A small self-supervised audio encoder (BEST-RQ), trained from scratch: arch quartznet.
Rows from block 3 of a small self-supervised audio encoder (BEST-RQ), named by matrix and row number. Rows with one number belong to one channel. Each number is 50 + 12 x the weight over its row's rms, rounded and kept within 0 to 99. All counts start at 0.
Before each channel's rows are labels from the 100 clips, of 14848, where the channel reaches its highest value: "loudest band" is the band of the loudest frequency at the time of the peak; "peak on" is the class under the peak. Only what is clearly more common there than usual is listed. The data: synthesized solo parts of chorales (CocoChorales). In brackets: how many of the 100.
# convs1: first pointwise conv (model.blocks.3.convs.1.weight, 240x240x1), inputs 120-239
# convs3: second pointwise conv (model.blocks.3.convs.3.weight, 240x240x1, transposed), outputs 120-239

loudest band: 250 to 500 Hz (75)
peak on: F4 (29)
convs1.181:68 62 54 62 26 46 70 58 61 46 62 40 54 63 46 43 53 44 43 47 53 39 74 40 50 63 44 61 66 52 73 50 56 48 48 33 57 45 53 49 62 52 40 42 60 58 43 54 54 69 40 50 71 62 52 66 44 64 26 52 48 35 45 42 38 61 52 63 18 38 49 72 52 55 50 49 38 48 61 40 55 34 54 64 51 58 45 49 47 45 47 58 40 68 60 52 54 51 58 56 34 66 50 63 72 00 50 31 63 70 61 43 66 48 47 37 55 60 43 38
convs3.181:61 55 34 40 48 55 68 76 40 64 56 65 61 36 77 61 54 70 49 31 38 51 37 51 35 42 21 66 42 77 65 45 22 34 49 43 51 67 57 75 56 57 38 34 44 56 59 52 66 62 55 43 51 57 52 64 47 41 44 39 54 41 61 56 70 46 31 68 53 42 61 51 39 45 35 72 57 41 42 74 42 40 47 43 49 59 51 31 48 64 43 41 42 62 44 53 66 54 45 31 46 50 53 59 35 91 55 46 56 43 45 57 40 62 67 56 41 36 70 55

loudest band: 1000 to 2000 Hz (37)
peak on: F5 (26)
convs1.53:50 45 70 69 63 52 33 53 64 61 41 71 58 57 58 59 53 60 68 54 56 64 43 54 65 53 35 46 41 61 52 43 56 28 33 42 53 52 59 34 49 34 37 47 87 51 50 51 44 63 73 15 74 47 44 32 54 39 54 65 48 50 63 55 48 72 38 58 43 43 43 52 58 50 55 54 58 55 58 70 60 54 44 49 58 57 50 52 46 40 34 41 57 29 58 41 65 56 32 55 48 54 63 57 36 53 23 65 48 44 40 29 35 58 41 45 57 56 50 69
convs3.53:51 32 60 67 58 43 35 45 58 42 49 77 51 63 31 51 58 42 45 74 50 62 62 74 36 55 61 59 58 56 41 66 69 41 44 48 45 29 46 36 39 41 69 59 65 50 43 46 33 62 48 67 62 45 67 43 43 49 63 37 50 53 59 41 59 42 56 37 63 56 56 72 63 38 41 49 43 69 71 48 55 43 41 62 72 49 40 58 58 65 43 53 48 50 62 50 47 59 42 57 30 76 69 55 43 49 46 46 46 54 30 41 51 65 70 59 62 56 54 81

loudest band: 500 to 1000 Hz (71)
peak on: D#5 (41)
convs1.232:58 67 55 64 68 61 53 59 47 69 51 39 76 64 47 39 39 70 48 48 46 61 48 46 83 46 51 57 30 46 56 48 76 31 67 61 45 59 53 38 20 52 60 62 41 65 39 33 57 49 40 48 48 56 48 57 55 56 45 37 26 47 51 51 62 67 36 64 60 74 50 77 61 28 21 31 36 51 57 62 50 62 42 65 70 59 81 47 60 45 34 45 44 28 44 38 38 76 49 24 67 56 62 52 43 57 43 39 46 41 43 43 61 42 49 52 37 35 46 32
convs3.232:38 56 64 46 79 31 38 52 52 38 54 58 48 48 49 51 38 47 53 34 69 51 31 51 69 74 25 75 47 57 60 46 55 45 29 66 45 51 54 63 63 50 51 63 43 31 31 38 48 25 79 40 33 52 30 63 51 36 39 31 67 45 39 46 64 45 45 51 49 49 63 57 62 62 35 48 47 40 46 62 44 56 29 62 35 51 61 34 48 50 61 67 48 39 48 52 43 74 60 56 49 40 49 44 39 44 58 53 56 58 22 42 40 43 55 59 58 33 46 47

loudest band: 500 to 1000 Hz (64)
peak on: D5 (31)
convs1.23:55 53 67 64 42 38 70 49 56 58 61 42 54 41 67 54 63 42 49 52 51 46 45 26 59 70 69 54 42 45 71 37 69 28 43 52 24 64 39 37 64 58 64 45 55 62 47 43 58 46 66 87 58 57 38 71 31 54 37 55 51 42 51 63 57 54 44 55 70 38 34 46 40 49 49 46 37 49 71 43 73 34 46 42 67 44 50 43 58 37 44 50 29 52 33 48 43 73 48 55 58 51 56 55 27 41 62 67 47 59 88 67 42 32 35 76 44 61 46 38
convs3.23:49 53 38 44 53 77 45 51 43 54 42 41 65 28 49 48 62 47 58 37 60 61 58 38 34 63 56 68 54 69 47 29 55 52 47 50 35 27 60 61 62 48 45 53 59 49 54 70 49 52 46 37 66 49 41 46 44 51 42 46 47 42 28 54 42 67 56 35 49 55 39 67 75 25 52 52 38 28 58 53 51 57 24 30 60 51 54 34 43 42 37 48 36 50 64 45 49 63 64 72 57 31 63 47 59 45 35 54 37 61 42 43 65 52 35 52 59 62 51 61

loudest band: 500 to 1000 Hz (54); 1000 to 2000 Hz (33)
peak on: A5 (28)
convs1.16:55 39 75 51 28 42 48 55 53 50 37 44 31 58 39 53 35 68 37 31 45 42 49 45 64 55 68 34 64 36 40 51 60 62 63 38 64 39 43 57 49 55 39 56 69 50 45 63 49 47 48 32 73 49 41 40 56 74 37 58 44 53 47 47 50 44 42 53 43 53 44 52 53 67 45 59 55 43 53 59 47 65 42 39 37 39 39 28 45 77 56 40 44 51 51 59 49 55 62 43 46 46 49 56 53 45 62 56 35 56 61 59 34 22 63 42 54 49 52 72
convs3.16:53 32 53 32 28 34 33 40 24 51 43 42 54 43 43 45 39 48 72 57 67 63 46 33 26 60 55 56 35 54 49 51 55 54 54 30 56 51 43 61 30 56 44 57 49 44 50 48 36 54 44 55 44 59 35 44 43 41 71 45 33 44 65 55 52 32 55 39 63 55 31 46 44 57 52 65 38 53 58 54 35 34 44 49 45 55 33 44 73 47 28 60 42 55 54 49 46 47 35 55 50 47 27 68 47 70 37 38 55 41 59 33 44 32 62 61 15 53 55 37

loudest band: 250 to 500 Hz (84)
peak on: D4 (51)
convs1.65:57 42 39 63 40 45 67 33 58 65 46 31 30 34 54 43 38 49 46 38 42 50 60 30 60 52 67 46 54 48 61 79 41 63 57 46 59 57 65 43 17 53 47 42 52 53 49 40 56 40 71 46 38 30 50 75 44 50 57 62 48 28 60 50 60 45 56 62 52 49 57 63 41 32 38 22 53 56 55 14 25 42 35 69 79 26 63 57 57 61 50 34 48 52 35 46 55 45 45 63 47 37 43 55 39 48 54 46 35 52 69 54 61 59 49 49 54 60 45 28
convs3.65:41 50 67 34 23 45 49 43 52 58 59 65 61 33 36 31 59 46 55 61 52 22 33 37 41 59 58 70 48 58 60 61 41 47 45 39 46 40 59 52 56 61 49 48 51 58 69 56 44 73 50 59 49 41 60 63 62 62 31 54 50 61 40 34 60 68 38 56 84 59 52 50 56 19 63 51 53 31 44 73 46 37 21 44 43 57 17 52 48 59 51 75 50 63 47 29 60 53 53 25 36 52 42 66 33 57 46 56 38 64 35 40 50 64 68 55 49 57 68 41

loudest band: 250 to 500 Hz (96)
peak on: E4 (38)
convs1.174:59 54 36 40 34 56 40 47 53 53 59 47 51 49 33 40 54 67 61 52 51 53 30 50 42 66 43 60 49 57 59 46 44 69 57 34 69 34 60 58 59 45 52 52 43 63 44 45 61 47 26 36 75 60 65 43 51 44 54 57 45 49 45 50 58 50 46 23 34 56 40 52 56 72 56 55 40 59 28 59 53 32 53 67 25 48 65 45 52 84 72 60 50 45 47 36 39 43 66 69 61 35 54 66 50 46 50 57 51 52 61 57 36 51 76 39 40 53 59 53
convs3.174:50 42 74 40 56 46 54 44 51 19 38 67 38 51 71 43 53 58 63 64 69 79 57 41 31 32 77 34 49 44 53 39 57 66 59 42 48 52 44 37 47 57 42 45 46 53 56 33 76 47 55 44 55 58 57 37 44 63 45 60 73 65 66 50 54 53 62 50 63 56 63 51 40 66 56 43 34 38 35 39 59 48 46 47 61 64 56 46 49 58 65 26 52 61 54 40 52 35 59 28 40 63 50 42 37 37 44 51 49 23 48 39 44 32 50 42 52 58 27 51

loudest band: 500 to 1000 Hz (69)
peak on: F5 (52)
convs1.56:76 67 43 54 57 38 58 23 47 38 71 51 42 40 76 47 69 50 52 48 65 62 63 29 46 35 50 50 44 53 43 40 53 41 56 44 53 62 35 53 36 57 69 42 51 43 44 46 43 62 57 47 38 42 63 59 56 45 33 60 71 52 59 63 52 48 48 36 49 41 27 64 57 71 70 58 45 40 50 44 48 31 53 37 32 67 51 47 80 78 54 44 31 58 47 63 39 31 44 53 60 74 48 52 79 43 73 56 48 46 51 51 53 58 63 64 42 64 43 64
convs3.56:33 36 53 47 54 39 45 45 55 40 43 57 62 31 65 43 44 41 65 52 47 55 47 44 62 42 32 76 52 60 38 49 47 56 36 69 49 63 42 57 47 39 37 47 45 52 58 45 34 41 30 52 61 45 54 62 39 35 51 44 81 39 37 81 67 64 44 32 45 54 49 62 60 47 72 37 42 47 49 71 49 51 62 53 66 50 60 40 44 47 44 69 46 61 57 60 43 28 57 51 62 58 51 65 65 61 39 47 63 58 45 36 59 53 38 59 61 56 47 51

loudest band: 250 to 500 Hz (94)
peak on: E4 (40)
convs1.234:56 57 51 61 50 63 54 23 53 28 61 26 46 31 27 55 36 62 69 68 66 61 53 58 41 53 60 67 48 53 61 81 60 63 45 65 36 44 51 54 70 52 28 41 51 47 62 55 51 43 46 51 65 50 63 31 43 42 36 45 51 47 55 46 43 49 49 27 57 62 54 33 50 57 49 46 57 56 42 71 60 33 50 30 20 50 29 56 62 54 42 58 52 42 61 77 50 36 47 43 41 57 40 23 37 36 48 42 55 48 50 50 49 40 52 31 57 70 59 55
convs3.234:61 63 59 40 42 41 06 71 46 33 58 59 47 59 40 42 40 31 57 57 66 60 37 20 27 39 50 37 56 43 52 59 47 35 42 34 32 56 56 44 51 56 47 61 58 38 36 56 49 43 60 46 30 33 31 66 48 41 42 62 52 32 45 35 46 37 59 35 52 51 71 46 46 60 49 59 45 59 53 37 68 56 32 55 52 61 45 56 44 57 36 55 27 35 40 64 19 71 56 56 59 37 43 50 37 58 58 44 52 29 53 55 50 59 44 39 53 27 46 58

loudest band: 250 to 500 Hz (71)
peak on: F#4 (25)
convs1.72:61 39 49 64 62 61 17 77 44 52 67 55 52 51 38 81 55 48 27 39 47 28 50 66 62 40 52 66 59 55 58 53 51 48 60 59 67 51 51 53 47 40 62 46 62 39 46 40 45 46 49 51 43 62 61 34 55 63 39 56 54 64 89 57 64 49 38 42 39 48 44 20 51 51 39 44 52 53 25 37 56 54 51 25 61 48 48 39 52 46 66 41 57 68 44 58 62 69 46 42 63 32 45 47 47 60 35 63 68 48 51 65 62 37 31 59 51 69 42 33
convs3.72:59 56 61 35 51 60 55 77 54 57 63 75 65 45 50 45 88 55 44 64 52 58 36 77 53 46 28 54 56 52 43 47 33 64 41 49 64 54 50 64 54 19 47 80 73 35 68 69 38 36 56 53 65 29 62 44 45 42 69 54 51 60 57 56 53 62 47 40 46 61 45 56 58 52 58 66 55 57 66 67 59 53 58 35 41 59 71 55 62 62 64 43 33 45 50 49 59 54 32 58 50 43 61 66 60 56 58 54 53 39 45 29 42 44 61 49 70 49 44 44

loudest band: 500 to 1000 Hz (60)
peak on: D#5 (38)
convs1.196:54 51 72 57 60 29 52 59 56 29 45 66 41 13 57 45 53 48 49 29 67 48 26 55 38 51 61 50 54 42 51 60 43 53 56 38 44 49 63 51 65 35 45 54 49 52 65 49 62 57 47 58 15 51 44 41 56 52 32 67 55 53 51 25 46 59 63 43 42 41 56 46 62 60 15 40 57 20 53 49 42 61 51 50 46 71 53 37 58 35 57 41 42 37 60 46 73 54 74 30 16 52 58 58 39 18 40 62 33 58 48 61 57 52 66 49 41 51 44 43
convs3.196:64 68 70 53 19 56 52 37 43 51 54 37 44 21 50 44 43 32 68 56 31 69 54 55 65 74 45 58 53 57 34 45 23 58 42 53 38 44 63 61 61 38 44 46 42 42 53 48 26 51 73 61 05 57 51 46 50 47 44 49 34 28 28 63 48 45 47 53 50 42 42 40 39 59 61 49 55 58 63 51 58 53 46 34 48 59 44 52 64 43 46 40 63 68 22 56 76 56 42 48 82 49 44 47 45 63 60 48 62 55 54 50 40 51 46 57 60 44 57 59

loudest band: 1000 to 2000 Hz (39)
peak on: G5 (58); G4 (25)
convs1.46:72 50 46 37 23 39 45 35 59 51 67 48 54 57 45 47 50 45 39 62 25 42 47 47 24 48 55 60 39 46 56 47 49 57 28 25 37 73 50 65 36 52 26 36 34 51 63 50 40 56 41 52 78 46 37 57 60 23 40 49 42 40 57 62 59 48 60 57 43 54 66 47 49 40 76 28 43 45 33 58 38 59 57 32 66 65 69 62 45 47 53 51 47 57 78 61 37 34 55 63 70 50 66 37 41 49 56 44 51 64 49 63 35 30 44 61 59 57 48 53
convs3.46:72 56 50 34 57 50 46 58 60 48 47 60 42 57 33 52 51 50 37 74 62 41 41 41 57 64 47 43 61 68 45 56 63 63 76 57 67 34 50 19 51 64 48 44 42 43 60 51 29 35 61 59 43 71 59 46 48 72 67 23 42 37 40 44 59 49 55 65 56 51 50 34 41 52 26 55 59 29 67 61 45 50 71 51 66 39 47 54 73 32 54 59 64 48 42 55 57 47 27 52 36 35 49 36 61 59 54 56 56 41 64 49 40 56 52 36 35 55 44 41

loudest band: 1000 to 2000 Hz (35)
peak on: D#5 (66)
convs1.180:68 33 31 36 31 52 57 50 37 52 42 57 60 48 37 60 71 53 67 51 43 36 48 37 79 57 53 41 44 57 40 56 51 51 29 47 54 53 33 25 42 48 45 51 60 55 69 54 47 49 41 38 35 58 47 41 51 66 55 67 48 60 41 58 54 56 56 55 55 47 59 41 66 16 44 44 51 60 52 56 60 42 72 38 64 59 45 61 73 65 51 00 48 62 58 57 56 62 60 35 64 81 57 27 44 48 40 53 48 52 38 44 47 62 31 52 48 40 43 31
convs3.180:38 42 33 52 81 61 59 35 53 59 41 38 78 43 73 63 30 46 55 46 46 36 44 38 54 53 50 41 70 65 21 57 38 65 65 30 70 58 39 41 52 66 43 57 39 47 62 47 39 43 36 69 50 44 53 27 28 33 53 63 32 52 68 50 40 47 44 39 46 43 53 43 50 17 56 43 38 39 54 46 42 59 64 56 56 40 63 41 55 48 45 41 38 46 52 51 39 56 60 53 50 40 59 51 45 35 55 56 55 45 46 46 45 44 62 50 42 46 42 55

loudest band: 250 to 500 Hz (78)
peak on: D4 (46)
convs1.185:51 45 58 52 54 46 66 49 42 48 63 70 49 52 37 47 55 51 47 48 61 86 70 54 76 34 36 30 69 59 44 62 33 39 40 52 69 37 68 31 42 58 18 63 40 53 67 54 54 55 75 54 61 67 44 45 63 48 49 71 34 47 49 46 49 50 50 46 47 73 62 34 47 59 44 40 57 44 42 47 21 56 39 91 52 35 24 53 60 28 32 51 31 54 49 41 49 47 62 61 65 65 68 46 77 40 51 56 60 49 48 41 38 42 34 70 68 37 43 44
convs3.185:48 48 47 54 65 35 53 56 55 40 53 27 69 50 46 41 74 49 61 48 65 35 40 58 28 47 45 59 67 63 51 56 64 51 66 60 74 43 50 58 40 27 21 49 58 73 45 68 40 53 33 52 69 57 73 74 51 51 50 65 50 53 47 50 52 43 48 56 55 61 69 73 63 58 43 61 47 56 47 58 29 51 43 32 64 70 23 43 32 57 50 16 46 42 55 53 71 50 44 52 72 45 63 66 44 42 42 45 52 43 49 45 32 37 56 45 29 60 44 39

loudest band: 500 to 1000 Hz (54)
peak on: D5 (44)
convs1.211:62 54 66 62 70 33 62 66 76 60 55 49 44 31 45 56 43 36 53 56 60 38 66 49 66 49 43 47 29 54 38 41 40 57 64 30 42 50 67 65 55 67 52 32 37 31 57 48 43 59 55 37 42 56 43 43 26 45 54 46 40 53 45 60 60 66 49 53 45 53 71 54 48 68 61 40 31 49 61 63 44 55 58 54 51 56 62 52 46 61 60 56 49 28 33 59 55 55 58 51 37 41 50 38 60 40 55 59 87 47 42 25 45 42 44 48 47 65 26 46
convs3.211:55 45 60 61 52 46 29 48 70 53 48 35 50 54 26 47 42 41 36 42 47 50 48 48 54 52 32 49 43 53 47 54 63 37 43 42 32 41 48 53 55 39 41 44 47 59 39 39 32 35 45 45 43 53 49 43 39 45 52 41 24 46 42 37 48 39 32 32 53 38 80 40 61 50 31 49 53 41 36 63 57 47 43 44 28 57 39 34 37 35 37 25 42 29 37 26 39 48 57 54 17 48 37 48 44 71 54 56 27 42 61 04 42 50 14 61 51 38 46 36

loudest band: 1000 to 2000 Hz (31)
peak on: F4 (42)
convs1.19:47 42 52 68 53 39 63 31 58 54 63 50 46 38 48 54 41 53 54 39 48 55 52 43 48 53 26 36 33 56 63 44 53 48 41 40 46 33 49 56 55 43 65 56 47 55 58 45 11 62 60 61 71 47 49 60 34 61 52 55 39 42 49 50 31 46 61 53 48 40 43 51 61 49 62 30 37 44 75 48 63 30 44 61 34 36 64 48 55 71 64 56 42 50 41 70 38 59 60 58 46 60 56 85 55 36 50 61 58 56 57 38 37 42 61 52 66 48 50 69
convs3.19:64 50 38 83 61 71 41 55 44 53 45 66 35 32 62 41 65 42 54 44 60 62 32 34 53 56 60 54 21 27 47 43 37 50 48 57 61 54 52 50 30 41 69 46 44 48 68 59 40 53 40 52 50 51 56 62 50 57 36 28 51 50 53 38 29 45 43 49 52 48 55 44 26 62 62 48 42 58 59 46 49 66 62 54 59 50 51 29 47 45 62 70 33 51 49 70 38 52 47 52 45 70 45 13 63 52 29 46 40 50 58 42 35 63 40 60 66 44 32 55

loudest band: 250 to 500 Hz (96)
peak on: A4 (33)
convs1.6:52 37 41 40 35 42 36 42 45 53 58 50 52 39 35 56 52 37 48 53 59 42 45 56 44 29 46 54 33 51 54 64 64 49 55 57 32 43 47 63 52 53 63 57 32 59 51 51 48 52 40 66 48 65 35 75 48 70 38 40 56 45 60 57 54 59 81 71 79 39 37 45 49 70 50 43 59 51 49 55 77 47 46 58 28 63 65 51 56 37 49 56 54 40 63 26 51 49 42 45 54 40 45 42 62 72 44 75 64 45 64 41 43 53 41 68 52 45 21 52
convs3.6:38 54 39 37 58 53 62 46 46 36 48 53 41 45 68 56 57 54 50 54 58 55 47 43 35 65 73 59 54 52 40 49 46 44 49 38 50 41 45 37 27 55 42 48 45 56 47 34 44 37 60 51 67 64 47 74 74 50 46 35 22 51 59 32 72 60 42 55 55 46 41 43 45 35 59 44 33 49 57 38 77 27 38 37 39 35 51 52 66 55 38 62 45 27 71 46 62 56 65 70 50 56 50 56 30 33 32 55 53 56 72 42 31 86 60 53 33 55 50 66

loudest band: 250 to 500 Hz (79)
peak on: E4 (45); D#4 (27)
convs1.192:73 47 43 41 38 57 53 53 33 51 57 43 53 37 49 34 57 33 42 55 52 48 66 45 44 50 31 54 47 63 47 64 45 45 54 42 47 67 34 18 62 42 63 42 45 75 30 38 30 64 40 62 54 33 49 42 26 35 41 52 35 70 62 56 59 50 50 70 50 62 42 54 37 40 58 30 78 54 34 55 59 45 50 68 48 44 61 20 45 61 35 50 62 45 21 29 51 53 63 43 34 49 69 15 62 56 48 65 58 51 42 49 48 58 24 48 58 45 51 54
convs3.192:38 56 60 59 44 53 46 62 59 59 68 35 70 35 54 62 57 51 33 51 33 65 47 42 78 40 55 37 52 48 51 53 28 52 55 53 53 42 61 60 50 61 63 61 67 52 35 44 61 79 56 63 53 61 47 53 74 59 52 50 43 34 63 42 52 43 64 55 55 60 66 48 17 38 41 52 60 31 83 65 66 43 43 53 33 51 37 40 51 60 67 57 46 59 46 33 59 49 45 62 32 42 37 47 38 65 77 52 44 44 41 31 76 46 43 59 53 35 53 48

loudest band: 500 to 1000 Hz (62); 1000 to 2000 Hz (31)
peak on: E5 (46); C5 (39)
convs1.73:73 38 54 47 60 33 57 68 70 55 41 46 58 57 33 48 52 59 52 59 60 35 58 49 46 58 59 50 50 27 76 38 58 40 46 41 44 58 69 42 61 42 71 45 48 46 56 44 42 45 43 56 51 47 58 63 43 36 59 33 49 62 57 87 56 58 67 45 56 45 51 84 36 61 61 19 54 54 51 22 57 32 46 42 49 59 60 78 45 49 31 62 35 60 52 60 37 43 64 67 60 45 51 37 58 61 40 35 53 43 49 54 47 31 71 37 46 59 37 53
convs3.73:26 56 67 30 44 59 66 62 58 42 56 44 47 65 46 47 32 51 75 44 39 52 52 47 52 42 52 31 39 40 57 73 45 26 52 47 44 59 44 59 47 45 57 42 81 34 60 33 73 37 89 72 59 50 54 45 51 57 63 32 31 54 50 50 46 62 47 50 57 59 55 25 41 34 41 53 53 80 50 57 44 68 48 35 53 49 48 40 51 56 53 34 34 57 58 50 39 35 52 39 54 23 67 52 57 66 62 63 43 38 42 50 56 37 68 66 80 64 39 63

loudest band: 250 to 500 Hz (72)
peak on: G4 (39)
convs1.1:36 47 54 27 51 48 43 63 41 51 42 32 34 51 57 65 50 51 57 46 65 28 49 50 48 50 27 14 54 44 78 46 50 56 67 57 57 54 58 35 53 56 67 66 46 27 61 44 59 50 52 62 52 47 68 44 59 69 67 42 45 65 52 65 47 36 62 55 57 63 44 54 66 51 42 43 46 63 51 57 56 51 66 51 67 43 58 54 46 74 30 65 56 45 58 64 69 28 33 48 39 22 56 49 78 31 71 60 60 40 55 52 47 50 44 45 71 67 31 38
convs3.1:55 69 49 50 57 54 29 40 66 39 46 63 44 54 54 47 34 57 54 37 70 38 81 64 54 62 52 60 38 51 71 41 54 43 36 56 43 40 66 47 52 39 61 45 55 46 60 54 58 43 70 34 25 58 33 20 61 65 62 37 55 52 40 58 35 37 38 47 51 62 53 52 36 53 47 38 58 24 55 74 73 42 64 45 57 60 25 35 41 64 46 45 38 34 42 59 38 34 37 46 53 47 67 58 39 33 64 41 54 45 65 58 50 41 64 37 50 62 69 40